A small sound classifier, trained from scratch: 184686 training examples.
Rows from block 6 of a small sound classifier, named by matrix and row number. Rows with one number belong to one channel. Each number is 200 + 30 x the weight over its row's rms, rounded and kept within 0 to 999. All counts start at 0. After the name is the row's rms in percent of the matrix's.
After each channel's rows are labels from the 100 clips, of 14976, where the channel reaches its highest value: "loudest band" is the band of the loudest frequency at the time of the peak; "responds to" is what is common among them. Only what is clearly more common there than usual is listed. The data: single notes of musical instruments (NSynth).
# convs1: first pointwise conv (model.blocks.6.convs.1.weight, 432x288x1), inputs 232-287
# convs3: second pointwise conv (model.blocks.6.convs.3.weight, 432x432x1, transposed), outputs 248-309

convs1.89,097,135,220,223,178,240,189,211,174,218,228,221,190,249,211,183,213,204,160,242,210,189,177,201,161,203,223,170,210,188,179,203,223,232,226,205,180,196,262,180,235,170,151,223,256,151,284,195,192,192,122,189,196,218,200,108,169
convs3.89,099,187,198,202,224,197,213,240,190,192,151,218,204,130,210,157,151,146,217,197,241,255,244,149,232,233,202,200,262,164,229,182,195,210,224,204,212,226,143,260,220,193,220,186,242,190,208,233,188,208,276,161,237,182,218,208,213,240,222,179,220,200,179
loudest band: 250 to 500 Hz
responds to: octave 4; pitch class D#; note: D#4; note: G#4

convs1.194,091,223,214,165,175,151,244,215,207,196,194,155,239,184,200,239,180,201,196,209,225,121,201,167,258,148,212,175,168,180,154,216,225,235,256,264,208,176,161,187,191,183,90,181,190,189,191,209,148,193,198,201,244,253,202,142,230
convs3.194,092,196,171,200,259,217,159,197,211,161,185,213,187,226,209,253,236,137,190,239,149,219,193,134,189,213,213,199,243,197,187,190,213,204,178,177,204,168,268,271,231,215,181,200,184,162,211,161,205,147,185,173,154,176,176,182,237,170,245,239,218,258,204
loudest band: 4000 to 8000 Hz
responds to: pitch class C; octave 8; note: C8; mallet

convs1.197,102,207,208,162,234,185,232,229,178,173,144,197,197,193,234,124,199,164,196,283,193,172,232,201,191,230,208,206,195,245,156,157,173,173,214,200,211,204,228,215,213,194,184,203,200,219,161,214,216,166,216,246,184,222,200,184,181
convs3.197,107,178,210,179,261,200,185,211,219,208,215,201,218,219,213,205,198,207,140,166,226,231,170,161,162,216,186,179,167,260,222,239,186,186,184,203,169,169,204,200,245,227,189,151,191,200,253,200,208,220,161,181,196,153,166,195,220,191,144,181,187,157,207
loudest band: 250 to 500 Hz
responds to: pitch class A; octave 3; note: A3; pitch class G#

convs1.293,101,251,203,163,209,170,130,151,220,242,176,218,188,255,211,155,142,200,190,190,203,198,198,189,125,194,175,225,206,184,190,239,234,173,151,209,236,160,163,203,178,251,170,195,224,190,244,214,229,211,224,152,230,194,191,258,167
convs3.293,096,218,230,202,222,161,201,167,202,159,186,182,232,135,147,181,217,173,193,227,253,199,228,165,168,118,211,161,199,220,175,129,203,234,233,198,229,216,198,193,170,185,174,244,217,126,194,163,167,230,190,233,166,245,189,212,248,168,190,226,179,180,210
loudest band: 1000 to 2000 Hz; 500 to 1000 Hz
responds to: pitch class D; octave 5; note: D5

convs1.75,096,173,169,185,217,159,216,237,218,235,204,170,176,225,217,226,168,200,198,241,202,222,233,239,209,234,235,206,166,210,211,204,165,211,191,165,165,179,262,194,171,164,164,154,237,204,122,201,184,195,232,251,197,205,178,252,165
convs3.75,093,171,192,227,169,178,194,244,148,205,163,249,271,236,209,237,150,208,242,196,212,188,194,238,270,204,237,226,176,208,197,219,216,197,256,224,185,203,143,243,228,241,161,213,180,229,139,191,252,220,189,216,234,244,266,241,211,213,211,207,198,194,170
loudest band: 500 to 1000 Hz
responds to: pitch class D; pitch class C#; note: C#4; note: D5

convs1.394,104,167,206,170,217,159,211,191,205,258,212,188,217,190,237,187,174,186,246,199,205,210,166,209,194,217,244,212,177,215,171,216,217,196,195,204,182,252,207,199,172,183,188,153,186,164,164,146,230,199,203,128,247,210,172,208,194
convs3.394,101,250,207,256,202,198,127,186,229,208,178,234,190,185,156,209,219,194,202,219,168,226,158,178,143,213,209,148,202,192,161,193,214,245,165,219,175,211,181,222,168,195,200,173,178,171,173,194,238,212,215,194,208,209,185,225,180,176,248,220,231,207,200
loudest band: 2000 to 4000 Hz
responds to: pitch class D#; note: F#4; pitch class: F#; note: D#7

convs1.51,092,196,165,210,175,194,198,217,217,182,209,211,230,254,259,182,242,150,211,191,171,255,189,223,238,174,176,157,211,223,208,200,176,206,149,214,240,212,184,223,198,238,202,202,264,220,176,195,193,148,209,206,223,205,170,204,213
convs3.51,094,227,216,218,184,249,223,201,273,205,250,205,202,209,195,196,203,184,239,224,177,201,211,195,169,205,160,225,205,136,235,182,191,195,218,182,223,249,165,280,231,303,172,204,205,196,191,143,229,161,215,215,195,154,191,200,273,167,162,217,234,192,186
loudest band: 250 to 500 Hz
responds to: pitch class F#; octave 3; note: F#3; pitch class: G

convs1.120,113,215,153,165,170,190,236,190,188,146,229,188,191,228,187,152,137,181,163,197,227,235,208,186,234,155,214,208,213,190,188,214,187,204,132,235,211,186,234,205,201,195,182,178,290,166,183,182,224,206,164,236,221,145,186,180,221
convs3.120,117,207,182,209,230,167,200,224,191,200,242,237,285,213,261,180,208,235,178,167,143,202,215,150,210,238,214,204,192,190,178,207,208,163,183,219,214,166,230,165,168,249,173,219,193,230,170,197,215,184,200,177,168,232,156,197,218,223,246,241,217,206,244
loudest band: 1000 to 2000 Hz
responds to: pitch class F#; octave 5; note: F#5; note: F#6

convs1.401,103,172,215,227,151,207,180,213,174,259,232,172,261,213,154,161,201,140,207,166,229,258,236,159,240,210,250,153,192,209,184,158,237,199,213,177,201,189,237,206,217,213,249,176,191,187,200,202,184,208,235,207,211,134,184,189,191
convs3.401,105,172,194,229,157,229,176,231,201,231,165,127,185,166,220,264,194,250,254,211,228,169,217,162,165,138,222,176,184,181,173,199,188,232,206,211,202,210,251,243,231,220,183,197,170,203,192,173,222,210,212,154,237,227,165,173,242,236,210,212,228,213,207
loudest band: 1000 to 2000 Hz; 2000 to 4000 Hz
responds to: pitch class F; octave 5; octave 6; note: F5

convs1.77,091,217,156,198,151,225,285,157,237,169,237,195,237,256,172,132,172,223,141,189,202,187,224,157,225,232,165,190,201,188,211,185,129,220,208,223,196,182,213,183,223,166,129,203,184,170,181,185,246,162,261,221,177,229,169,203,157
convs3.77,086,199,240,211,233,179,274,219,143,152,227,196,166,199,170,167,219,115,204,180,206,225,196,225,185,191,175,181,187,191,233,230,165,227,244,207,166,201,181,236,145,223,267,224,186,205,188,153,190,186,172,167,175,225,252,204,168,204,187,144,201,240,202
loudest band: 250 to 500 Hz
responds to: pitch class F#; octave 4; note: F#4

convs1.328,113,199,198,150,225,148,139,195,191,217,200,215,195,213,187,180,212,186,187,208,181,181,229,181,218,158,191,223,196,170,151,180,120,185,229,177,183,234,146,263,242,192,228,237,184,182,178,215,238,186,192,162,201,189,179,180,251
convs3.328,111,211,228,217,215,165,182,254,238,202,225,199,208,200,157,202,207,172,210,198,204,202,241,202,157,151,185,150,225,233,219,154,167,184,196,212,195,199,156,184,186,170,243,211,186,169,162,177,208,252,191,212,168,181,222,271,215,227,242,154,194,209,173
loudest band: 250 to 500 Hz
responds to: pitch class D#; octave 4; note: D#4

convs1.200,097,206,205,219,167,166,241,165,211,188,175,170,206,248,174,181,186,177,162,181,236,149,179,198,175,194,173,202,189,227,197,205,188,161,236,181,239,210,179,183,202,218,205,165,248,223,199,176,146,248,282,211,185,130,212,249,221
convs3.200,104,144,194,202,231,192,219,188,149,187,149,217,212,214,176,201,164,209,214,208,233,196,161,189,272,207,180,254,224,198,155,236,161,206,241,182,211,239,179,164,192,224,148,244,188,195,156,232,156,202,214,201,214,248,243,154,222,173,192,193,246,244,227
loudest band: 500 to 1000 Hz
responds to: pitch class F; octave 5; note: F5

convs1.261,102,166,247,192,183,173,149,174,220,204,188,172,282,187,234,230,201,198,162,225,210,183,220,207,215,217,220,173,207,163,202,249,177,212,181,137,191,212,248,177,131,183,242,220,221,164,170,196,188,189,170,193,219,196,208,225,209
convs3.261,106,168,183,226,157,134,199,232,192,163,159,164,206,168,178,227,187,216,226,159,245,216,183,217,169,244,199,156,220,148,195,187,242,172,233,180,199,192,166,226,167,214,236,219,222,207,179,187,197,259,171,255,191,194,132,184,203,124,184,188,166,243,209
loudest band: 500 to 1000 Hz
responds to: pitch class F; octave 5; organ

convs1.96,095,226,192,235,154,191,246,155,181,140,227,169,164,223,198,190,198,184,227,192,226,164,205,164,202,208,225,207,174,245,186,225,214,205,228,181,183,112,171,176,182,213,226,193,233,206,235,215,241,154,226,189,232,160,176,223,266
convs3.96,098,201,288,183,203,210,169,273,194,146,212,191,251,214,171,189,190,223,170,212,211,261,213,270,230,176,223,205,204,175,189,218,247,214,194,171,186,203,230,181,181,204,196,196,158,161,251,206,206,177,153,234,179,197,178,243,252,199,195,211,174,193,218
loudest band: 4000 to 8000 Hz; 2000 to 4000 Hz
responds to: pitch class C; octave 7; note: C7; octave 8

convs1.253,105,240,180,228,189,199,224,184,166,208,168,203,191,186,228,156,165,247,166,206,178,202,229,222,232,224,209,197,193,146,185,200,270,244,201,162,257,185,201,198,209,164,170,180,215,199,178,274,149,203,199,182,175,223,171,219,242
convs3.253,105,232,198,228,180,217,213,182,197,167,181,223,200,230,181,137,186,180,181,229,239,135,239,177,226,193,216,172,186,156,152,230,223,170,221,174,253,242,247,214,152,205,224,227,187,202,234,246,175,227,221,232,210,228,191,247,210,208,223,180,180,204,235
loudest band: 250 to 500 Hz
responds to: octave 4; pitch class E; note: E4

convs1.310,112,183,188,198,203,225,173,233,208,197,254,164,230,213,213,233,258,195,170,232,216,227,251,193,226,195,214,205,163,235,236,234,240,223,220,214,186,178,165,149,189,255,202,265,151,200,234,249,234,174,221,216,160,177,174,207,215
convs3.310,110,160,202,212,232,182,194,224,224,219,159,220,166,248,190,243,212,241,188,242,228,211,144,168,184,178,211,179,206,279,217,275,187,240,214,222,200,195,196,211,259,239,184,273,251,201,192,181,245,210,197,159,230,206,273,198,146,185,236,144,152,219,141
loudest band: 4000 to 8000 Hz
responds to: pitch class C; pitch class: B; octave 8; note: C8

convs1.141,094,137,245,244,189,105,178,207,152,144,246,168,183,225,203,226,186,212,211,135,215,260,189,214,211,114,152,204,224,181,203,187,181,202,210,207,235,194,158,274,192,168,222,243,210,239,243,238,215,227,222,242,213,188,195,197,222
convs3.141,097,183,238,198,215,198,198,214,204,208,162,238,177,172,193,200,173,190,172,156,196,144,236,152,199,206,178,241,167,224,210,167,237,192,196,178,173,179,169,146,190,210,234,208,173,236,258,178,129,179,196,145,150,230,193,181,249,223,180,204,263,240,170
loudest band: 250 to 500 Hz
responds to: pitch class F#; octave 4; note: F#4

convs1.212,091,175,161,197,165,227,205,206,197,187,163,216,180,243,246,188,217,196,214,151,185,238,228,192,203,171,204,227,232,206,176,195,203,219,213,207,218,243,150,194,227,83,219,225,212,189,187,208,247,198,171,240,189,224,203,219,221
convs3.212,103,226,214,226,278,211,211,206,204,228,189,216,188,205,203,97,187,210,189,231,163,164,218,174,197,198,164,165,248,210,209,149,204,171,191,191,176,168,174,205,214,180,221,184,154,184,201,216,198,187,223,183,179,129,213,177,210,196,152,158,190,233,198
loudest band: 2000 to 4000 Hz
responds to: pitch class C; octave 5; note: C5

convs1.90,097,212,219,257,195,246,256,200,195,162,231,263,200,240,218,181,249,276,225,263,145,158,234,203,225,169,192,202,179,242,222,226,215,247,224,205,228,156,226,161,205,170,206,187,194,195,254,189,209,208,189,211,177,201,187,188,164
convs3.90,087,154,186,234,164,173,184,217,225,274,221,203,170,147,234,178,251,202,224,190,239,179,148,198,188,195,193,184,210,185,191,171,185,195,202,151,228,189,182,191,170,240,193,183,141,214,262,206,246,204,171,197,204,228,212,222,221,179,182,222,240,260,224
loudest band: 4000 to 8000 Hz; 2000 to 4000 Hz
responds to: pitch class C; octave 8; note: C8; octave 7

convs1.224,096,273,199,168,209,164,168,193,179,206,227,158,191,207,179,198,197,249,192,193,234,181,188,252,201,225,216,163,207,231,176,188,218,193,239,193,191,189,177,232,188,193,261,183,235,199,209,196,231,241,213,158,227,166,216,232,233
convs3.224,100,182,204,238,196,233,169,274,139,135,217,230,226,227,241,244,248,213,228,202,159,226,199,232,156,155,156,245,170,208,273,197,174,206,152,209,234,167,204,232,192,214,181,217,228,138,233,168,215,190,176,220,168,201,193,205,188,185,201,211,212,159,222
loudest band: 500 to 1000 Hz
responds to: octave 5; pitch class D; pitch class D#; note: D5

convs1.191,109,222,225,242,172,199,239,164,200,222,230,239,181,180,187,199,158,182,180,209,243,238,236,256,154,168,251,181,187,224,206,182,191,189,185,245,187,211,172,200,209,182,236,206,154,216,222,250,210,191,162,215,207,235,197,172,166
convs3.191,111,212,176,165,218,180,254,209,193,219,234,207,231,240,209,178,240,185,229,263,170,203,99,239,241,205,234,198,178,215,203,222,254,213,192,229,208,152,240,156,185,176,208,194,179,191,195,240,126,156,179,152,192,220,138,238,198,218,261,222,187,166,274
loudest band: 2000 to 4000 Hz
responds to: octave 7; pitch class E; pitch class: D#; note: E7

convs1.104,091,181,210,237,178,205,253,238,191,203,222,205,172,178,240,202,203,159,216,202,223,167,238,197,230,232,212,211,187,246,198,240,234,226,228,226,264,177,214,174,226,251,143,179,220,203,203,185,228,191,218,270,237,218,217,209,141
convs3.104,090,234,185,229,195,233,215,191,175,224,205,175,186,217,171,156,185,160,216,175,188,241,233,183,210,225,213,262,220,219,161,171,210,179,176,203,190,146,209,215,221,219,208,147,219,166,172,194,201,193,225,192,227,146,149,183,227,209,174,190,155,218,217
loudest band: 500 to 1000 Hz
responds to: octave 5; pitch class C; note: C5

convs1.251,097,171,152,126,216,231,282,161,248,240,204,219,217,205,185,231,235,149,191,208,208,173,245,197,206,213,206,195,241,180,182,216,244,202,225,213,200,231,219,149,143,184,239,208,224,196,204,163,240,203,216,207,230,158,233,236,211
convs3.251,093,183,156,165,282,162,177,170,120,186,182,132,179,212,231,182,166,216,193,210,192,154,199,198,167,206,232,210,162,194,160,178,236,242,171,226,171,215,260,193,170,177,200,216,195,155,188,214,223,228,205,207,180,189,191,202,208,191,205,224,214,214,255
loudest band: 4000 to 8000 Hz; 2000 to 4000 Hz
responds to: pitch class C; octave 7; pitch class B; note: C7

convs1.368,099,159,208,186,200,141,197,179,172,238,163,148,173,204,176,189,198,175,207,262,173,160,161,170,246,220,222,222,139,202,195,159,252,152,189,231,174,198,168,195,194,232,167,211,245,176,161,227,238,228,176,257,218,203,244,178,165
convs3.368,103,210,240,178,196,218,204,241,253,234,176,232,225,164,240,189,194,179,224,252,167,215,176,171,208,230,202,198,227,139,229,243,199,167,160,153,171,190,130,147,230,211,216,181,263,219,193,219,176,190,179,196,222,222,197,164,229,223,233,234,207,209,245
loudest band: 4000 to 8000 Hz; 2000 to 4000 Hz
responds to: pitch class C; octave 8; note: C8; note: C7

convs1.137,096,211,199,222,200,142,161,210,181,222,200,204,225,211,159,178,232,190,203,195,281,214,195,223,215,194,190,185,214,237,200,195,210,206,188,196,248,221,207,213,219,196,190,234,236,178,175,211,159,220,180,200,207,192,149,168,225
convs3.137,103,170,192,222,189,179,210,182,206,199,211,223,213,198,215,222,191,243,211,246,218,249,141,227,201,233,133,201,192,215,190,253,135,183,184,183,235,206,206,203,180,179,228,138,246,166,184,159,227,216,210,213,229,214,138,164,185,195,202,263,223,242,237
loudest band: 250 to 500 Hz
responds to: octave 4; pitch class E; note: E4; pitch class: F

convs1.181,093,213,271,205,175,207,207,246,233,178,182,238,223,221,216,167,194,235,241,197,178,219,182,239,191,155,183,205,225,221,209,241,161,210,208,175,219,236,269,237,179,178,171,243,209,188,256,221,210,187,181,204,222,161,226,239,178
convs3.181,094,191,234,201,189,186,227,186,191,243,200,139,204,219,148,163,242,226,186,182,188,225,169,209,137,177,181,191,174,189,183,193,197,209,232,215,191,193,217,156,239,232,230,172,181,192,166,153,204,226,188,248,176,168,205,155,178,228,143,211,178,249,215
loudest band: 4000 to 8000 Hz
responds to: pitch class B; pitch class F#; note: F#4; note: B7

convs1.219,104,207,108,207,146,163,187,193,196,168,171,192,192,259,221,244,188,227,211,201,204,208,160,225,169,211,186,231,184,214,213,178,189,266,207,278,197,215,261,148,178,198,184,213,228,227,169,213,126,202,143,192,206,178,207,207,160
convs3.219,109,183,166,223,224,202,190,197,195,190,199,218,252,216,243,180,236,157,181,240,220,222,203,187,231,225,187,239,209,152,183,151,227,223,172,177,212,201,204,185,213,225,221,188,208,225,223,156,154,220,195,196,182,244,235,157,199,193,276,221,209,207,189
loudest band: 2000 to 4000 Hz
responds to: octave 6; pitch class C#; pitch class C