A small sound classifier, trained from scratch: norm batchnorm.
Rows from block 9, named by matrix and row number. Rows with one number belong to one channel. Each number is 200 + 30 x the weight over its row's rms, rounded and kept within 0 to 999. All counts start at 0. After the name is the row's rms in percent of the matrix's.
# convs1: first pointwise conv (model.blocks.9.convs.1.weight, 640x432x1), inputs 280-319
# convs3: second pointwise conv (model.blocks.9.convs.3.weight, 640x640x1, transposed), outputs 266-303
convs1.384,094,192,198,202,243,204,185,204,206,187,206,171,179,155,199,186,177,193,169,182,228,182,236,178,199,220,243,140,211,223,188,234,250,241,196,217,215,183,283,199,161
convs3.384,095,184,261,236,142,200,184,265,246,139,213,259,166,180,165,202,180,254,159,205,190,220,264,224,176,144,211,187,210,196,205,134,195,138,196,217,188,226,162
convs1.385,100,213,153,209,137,173,209,220,239,257,207,237,227,247,199,155,172,200,117,220,199,232,214,190,184,198,224,167,218,178,209,150,219,204,202,208,216,193,174,211,200
convs3.385,098,184,168,237,230,207,163,213,206,171,207,171,200,219,185,199,192,180,191,163,174,157,223,198,226,262,143,206,199,233,238,204,191,142,219,219,196,191,249
convs1.386,111,242,236,103,157,163,234,181,195,177,159,206,205,187,142,186,158,171,197,260,208,189,164,200,196,171,250,210,182,163,158,194,213,223,261,184,170,168,172,233,185
convs3.386,110,193,206,262,194,232,222,159,151,234,182,232,194,242,154,175,203,223,247,213,170,166,174,225,169,229,177,239,274,181,178,216,197,164,243,223,145,221,158
convs1.387,106,206,174,226,251,180,178,198,190,187,204,268,221,215,219,167,242,216,235,199,259,215,238,235,225,164,186,179,232,215,267,142,216,189,91,155,159,182,214,217,215
convs3.387,103,214,264,182,233,188,169,196,169,189,222,177,217,193,193,172,217,176,218,185,203,232,252,233,221,172,158,207,198,197,204,121,224,236,208,252,182,198,202
convs1.388,093,151,162,226,155,243,203,273,234,190,186,244,197,161,179,136,214,168,157,178,252,205,267,178,225,249,192,189,270,233,214,187,203,216,178,181,187,186,208,178,157
convs3.388,098,213,179,204,184,169,230,168,177,207,253,213,219,142,223,168,196,200,187,177,192,169,168,215,170,205,180,192,158,228,173,224,158,184,171,159,188,185,228
convs1.389,103,205,184,216,225,197,227,197,147,188,148,193,234,235,198,227,208,230,181,179,208,236,263,239,244,221,168,161,169,227,202,209,247,178,226,159,227,232,184,227,189
convs3.389,102,242,189,196,218,224,249,237,203,218,218,229,182,231,196,171,184,224,201,179,212,221,244,214,218,143,224,205,151,146,203,219,173,228,156,220,263,244,261
convs1.390,096,230,189,216,181,241,187,238,181,143,203,233,147,220,191,187,176,218,188,208,203,180,219,191,222,169,182,243,217,209,209,179,178,274,174,177,161,191,205,206,190
convs3.390,100,225,204,252,202,210,189,236,145,222,204,215,251,203,179,219,142,234,165,199,200,170,155,217,204,235,220,232,129,205,231,177,209,171,196,156,192,135,220
convs1.391,108,169,227,156,191,157,155,191,237,223,230,250,145,215,228,173,269,188,205,183,190,185,207,200,181,212,261,243,265,233,207,201,252,202,157,201,185,159,144,190,154
convs3.391,099,212,195,202,208,195,236,250,193,196,238,171,168,183,224,214,211,266,181,221,179,242,248,175,184,174,203,192,208,140,169,194,155,189,191,188,227,206,241
convs1.392,103,194,258,209,201,259,216,236,162,161,203,213,234,232,222,136,171,218,152,164,183,195,199,202,223,245,167,161,216,198,240,199,169,190,216,191,238,163,209,165,168
convs3.392,097,114,176,148,210,172,208,180,170,178,228,199,228,222,182,215,183,172,202,223,213,210,165,177,220,171,181,227,226,199,184,236,165,167,221,221,257,210,206
convs1.393,096,234,167,285,139,209,189,199,178,185,198,221,166,170,198,249,186,193,159,129,181,222,238,187,208,198,197,203,232,155,230,197,174,197,147,211,226,190,196,248,240
convs3.393,104,188,226,213,195,211,173,191,213,214,266,201,193,199,170,238,207,176,199,205,175,250,200,158,171,229,207,247,150,245,190,180,150,181,203,211,196,140,235
convs1.394,098,167,199,235,158,177,206,198,159,170,225,194,193,203,227,202,161,135,145,196,233,213,220,213,266,152,209,199,181,180,237,265,214,183,201,210,257,209,197,171,140
convs3.394,096,208,196,199,228,112,227,259,215,258,188,187,152,195,243,165,191,177,215,222,214,150,256,206,254,203,148,258,187,200,190,168,163,88,238,175,213,167,176
convs1.395,102,269,228,156,113,243,196,208,209,189,193,220,223,272,202,166,260,190,197,247,260,245,160,225,206,182,238,197,274,222,195,165,189,202,201,158,199,233,198,206,205
convs3.395,099,157,215,217,225,136,196,214,232,229,147,175,161,199,229,199,169,235,195,183,228,183,177,244,157,137,201,207,154,197,172,194,200,230,143,205,170,252,172
convs1.396,104,192,188,240,183,264,205,246,202,221,179,200,192,193,256,230,184,261,249,154,161,188,159,204,221,231,164,239,204,228,185,186,161,223,227,183,180,228,159,232,214
convs3.396,101,213,224,203,236,163,212,189,241,227,217,205,259,210,220,275,225,238,230,163,181,239,252,227,227,175,208,154,157,216,166,175,200,236,200,189,219,195,188
convs1.397,096,181,172,195,219,206,177,189,146,239,188,208,194,215,238,200,197,174,182,142,225,228,167,252,209,228,195,190,235,164,177,215,207,183,253,203,184,209,215,230,179
convs3.397,105,235,230,208,201,176,205,216,254,198,198,234,211,238,156,218,216,204,197,232,226,224,177,238,139,179,192,233,201,174,223,199,243,226,239,248,196,205,213
convs1.398,097,184,197,227,216,230,221,180,169,207,160,163,180,163,203,212,237,239,238,178,216,252,149,188,236,186,238,201,164,211,229,181,177,180,173,185,185,258,200,203,195
convs3.398,097,194,156,179,238,175,172,208,127,195,219,179,156,191,223,185,239,197,191,171,203,181,184,215,213,218,177,229,180,182,311,181,202,242,211,247,164,197,180
convs1.399,096,270,196,228,155,249,175,197,182,201,259,227,216,198,252,212,226,141,187,139,147,237,205,233,178,178,168,288,267,227,260,196,205,183,210,222,217,233,192,217,212
convs3.399,090,206,185,219,182,137,211,206,238,175,211,202,238,220,174,197,231,141,181,219,253,215,197,210,229,238,213,206,215,176,225,208,204,194,162,237,169,191,199
convs1.400,100,211,169,190,195,257,258,154,230,208,150,240,177,201,183,216,204,194,121,193,239,263,178,193,199,177,183,231,173,191,249,178,238,172,240,197,220,164,221,196,194
convs3.400,102,212,221,144,173,238,280,197,220,206,155,236,198,176,224,207,241,222,184,204,271,141,208,192,200,185,161,178,136,195,237,226,189,199,168,206,249,232,234
convs1.401,104,172,196,218,187,204,240,165,210,162,185,191,188,197,205,179,180,225,132,192,229,175,161,228,162,161,196,200,195,223,217,191,204,189,205,210,192,240,135,184,184
convs3.401,109,218,211,201,242,175,149,150,175,211,231,251,207,180,131,243,185,172,182,203,190,172,212,225,194,202,189,223,170,236,161,180,158,247,235,161,225,218,160
convs1.402,104,164,200,158,174,212,245,181,199,233,205,238,162,157,209,197,205,234,163,191,182,179,218,161,212,244,208,136,171,227,202,157,211,187,224,216,154,174,184,188,187
convs3.402,102,213,228,206,195,179,226,217,219,203,220,214,220,187,209,187,239,179,254,228,210,141,246,147,221,213,237,190,200,195,183,241,220,180,186,229,198,186,144
convs1.403,100,185,190,205,170,199,173,150,178,193,150,212,125,174,221,199,173,152,223,148,176,213,221,175,212,184,200,195,222,183,195,245,232,195,185,207,222,180,176,199,198
convs3.403,101,202,200,243,224,176,161,147,215,208,210,266,195,247,231,189,228,204,200,206,135,227,217,206,179,153,216,193,250,221,242,193,218,191,198,232,189,163,174
convs1.404,101,220,208,197,257,251,193,159,186,205,160,207,265,154,172,271,175,183,174,229,215,221,172,201,155,247,190,154,184,245,193,222,195,187,184,161,212,203,209,294,166
convs3.404,102,222,276,199,218,169,199,214,187,274,149,198,218,143,197,200,175,193,185,224,260,227,208,189,173,152,229,164,214,240,172,226,169,219,210,211,185,190,120
convs1.405,104,186,211,261,255,194,211,162,214,217,226,225,237,229,189,161,200,190,210,189,200,223,250,197,203,202,165,187,208,184,246,240,209,112,138,233,144,217,226,252,162
convs3.405,108,218,228,211,196,149,214,243,180,252,151,213,235,217,197,249,186,178,219,182,221,187,221,190,159,222,206,217,177,169,234,185,243,225,218,152,216,203,179
convs1.406,098,219,211,243,179,208,272,196,126,215,217,229,199,212,171,170,184,192,184,218,218,205,236,185,171,188,195,170,208,236,160,235,175,210,202,208,145,170,229,163,221
convs3.406,093,166,184,241,189,193,239,198,220,185,168,258,195,167,243,224,190,209,236,173,221,154,237,181,194,176,162,183,222,219,220,176,183,201,201,259,210,262,211
convs1.407,095,184,210,202,229,185,212,208,200,235,236,215,256,237,189,228,164,155,176,186,152,165,227,187,221,177,198,217,260,166,205,190,189,198,186,209,225,197,187,243,199
convs3.407,093,221,226,174,203,263,193,183,184,207,137,156,213,232,183,209,218,151,223,205,195,210,183,196,208,223,182,194,253,210,202,166,196,211,237,185,209,219,178
convs1.408,096,193,243,276,146,206,273,255,217,185,207,175,222,184,224,235,200,231,247,237,204,262,211,181,179,209,177,192,188,146,176,208,120,180,182,243,209,199,217,221,213
convs3.408,092,222,190,199,148,194,230,181,182,180,171,216,201,181,163,203,203,196,212,233,213,185,216,186,202,257,207,180,144,229,235,231,195,157,200,195,261,166,194
convs1.409,090,208,209,212,184,243,211,247,168,220,230,198,121,173,197,186,249,227,188,249,187,203,224,168,172,253,188,183,193,212,203,194,211,195,230,164,204,245,217,186,211
convs3.409,090,130,138,212,174,268,169,201,172,177,177,219,215,231,256,201,227,195,218,183,190,172,164,172,270,176,206,206,187,202,191,219,266,182,238,178,189,176,177
convs1.410,095,254,148,204,231,136,208,182,132,200,199,238,207,189,153,231,191,193,187,241,237,189,268,199,216,197,161,265,193,144,220,210,189,188,235,213,254,169,197,210,255
convs3.410,094,176,174,170,214,217,229,180,188,196,139,174,224,222,245,216,186,208,181,205,198,233,154,197,208,156,244,199,193,207,196,221,216,163,188,210,206,233,171
convs1.411,104,188,175,196,211,191,216,206,121,191,239,165,178,253,185,166,198,152,249,133,209,183,162,243,177,146,224,266,193,176,117,151,220,180,206,245,171,198,194,202,208
convs3.411,099,177,189,207,179,266,174,183,198,186,246,207,230,206,200,216,225,223,221,237,199,168,171,147,163,212,242,166,192,210,222,237,188,161,270,167,148,186,154
convs1.412,100,263,205,250,198,226,168,226,184,207,185,182,232,165,165,199,200,196,254,189,214,145,229,187,268,258,206,225,228,209,216,212,194,231,211,159,198,221,220,210,197
convs3.412,093,181,211,222,165,207,168,229,201,223,212,181,181,191,165,159,200,186,212,177,198,254,289,184,267,178,190,195,192,221,237,222,255,172,193,173,156,205,243
convs1.413,098,248,163,174,200,154,185,188,225,236,193,182,209,242,214,184,207,186,233,220,230,211,193,186,154,195,235,199,224,247,172,262,213,168,228,176,228,170,237,174,186
convs3.413,096,214,228,181,206,212,195,182,222,185,202,190,156,170,188,257,184,160,197,185,192,174,201,140,219,192,237,233,264,212,166,227,225,171,193,166,173,198,186
convs1.414,092,214,197,158,202,238,180,181,167,257,188,176,188,226,208,189,163,237,194,221,204,172,189,194,139,182,211,162,173,204,234,188,178,187,197,210,185,197,189,177,150
convs3.414,092,167,148,169,163,207,168,200,162,198,194,202,138,209,202,180,252,194,238,216,258,174,195,199,206,233,183,203,172,219,211,147,194,167,200,166,192,200,189
convs1.415,098,120,179,218,246,204,191,155,220,220,177,180,221,183,183,200,183,184,165,173,135,241,217,189,172,176,172,151,195,238,227,199,189,199,177,199,171,153,195,143,241
convs3.415,094,225,173,182,175,142,215,211,245,209,214,257,195,189,164,185,167,221,207,149,209,252,180,212,190,210,190,182,235,195,203,188,164,244,227,192,172,227,225
convs1.416,102,199,235,186,234,204,160,235,218,199,239,178,173,228,213,212,203,157,235,185,205,151,191,147,272,235,237,213,184,182,126,178,175,222,213,175,232,152,205,196,202
convs3.416,107,208,241,173,201,202,139,207,150,227,203,204,179,203,202,244,195,212,243,167,224,190,179,201,218,213,203,183,160,255,190,202,126,202,221,237,170,216,189
convs1.417,097,244,211,225,173,173,192,232,224,210,187,255,208,181,158,205,162,139,214,193,202,160,195,188,210,236,176,242,282,198,150,220,174,214,251,186,171,202,216,169,179
convs3.417,091,194,224,171,196,189,216,188,232,222,212,209,248,238,198,212,190,225,224,186,169,197,254,196,230,180,168,233,163,262,199,184,172,179,214,234,207,175,256
convs1.418,099,223,163,224,166,207,215,167,205,282,222,232,182,203,176,179,162,216,210,202,169,165,185,212,127,203,211,215,213,185,196,233,152,214,208,183,147,166,257,162,140
convs3.418,096,218,273,233,198,193,194,187,216,234,236,217,178,165,162,238,170,197,217,221,221,214,205,228,182,176,225,221,206,204,209,199,226,181,207,237,176,177,175
convs1.419,101,160,141,241,166,178,261,202,209,184,238,209,234,220,251,176,175,207,195,218,177,207,248,186,160,176,228,125,134,193,213,266,171,224,195,214,219,124,233,186,179
convs3.419,104,172,263,208,179,270,219,159,249,197,189,172,223,202,207,185,177,197,209,235,183,233,175,232,207,147,193,177,193,256,217,167,263,209,201,125,150,205,191
convs1.420,097,199,173,203,214,205,212,212,264,226,207,196,205,229,164,282,174,243,190,169,238,196,207,164,229,189,237,190,224,198,212,180,164,141,138,229,187,240,175,172,197
convs3.420,096,204,207,175,148,220,210,192,219,217,186,222,238,140,223,241,142,230,204,157,232,183,220,217,153,198,210,211,194,197,142,243,186,211,232,180,189,191,225
convs1.421,099,177,175,244,154,174,238,212,200,189,187,220,182,241,170,225,185,226,215,155,199,169,147,208,219,228,201,163,177,208,116,200,151,206,182,252,172,229,189,192,185
convs3.421,101,186,197,184,210,225,212,188,286,198,248,171,204,213,170,209,253,130,194,199,131,259,135,192,187,215,219,197,172,229,208,208,184,185,203,217,231,192,223
convs1.422,101,213,157,260,161,245,182,172,171,203,172,235,207,227,171,158,142,253,135,228,238,204,181,190,200,238,230,179,156,205,180,179,206,213,169,193,213,203,214,222,166
convs3.422,094,239,222,174,155,251,215,273,167,189,230,172,148,214,236,192,192,205,156,243,134,211,203,205,258,192,248,169,159,139,249,200,153,177,157,160,208,231,238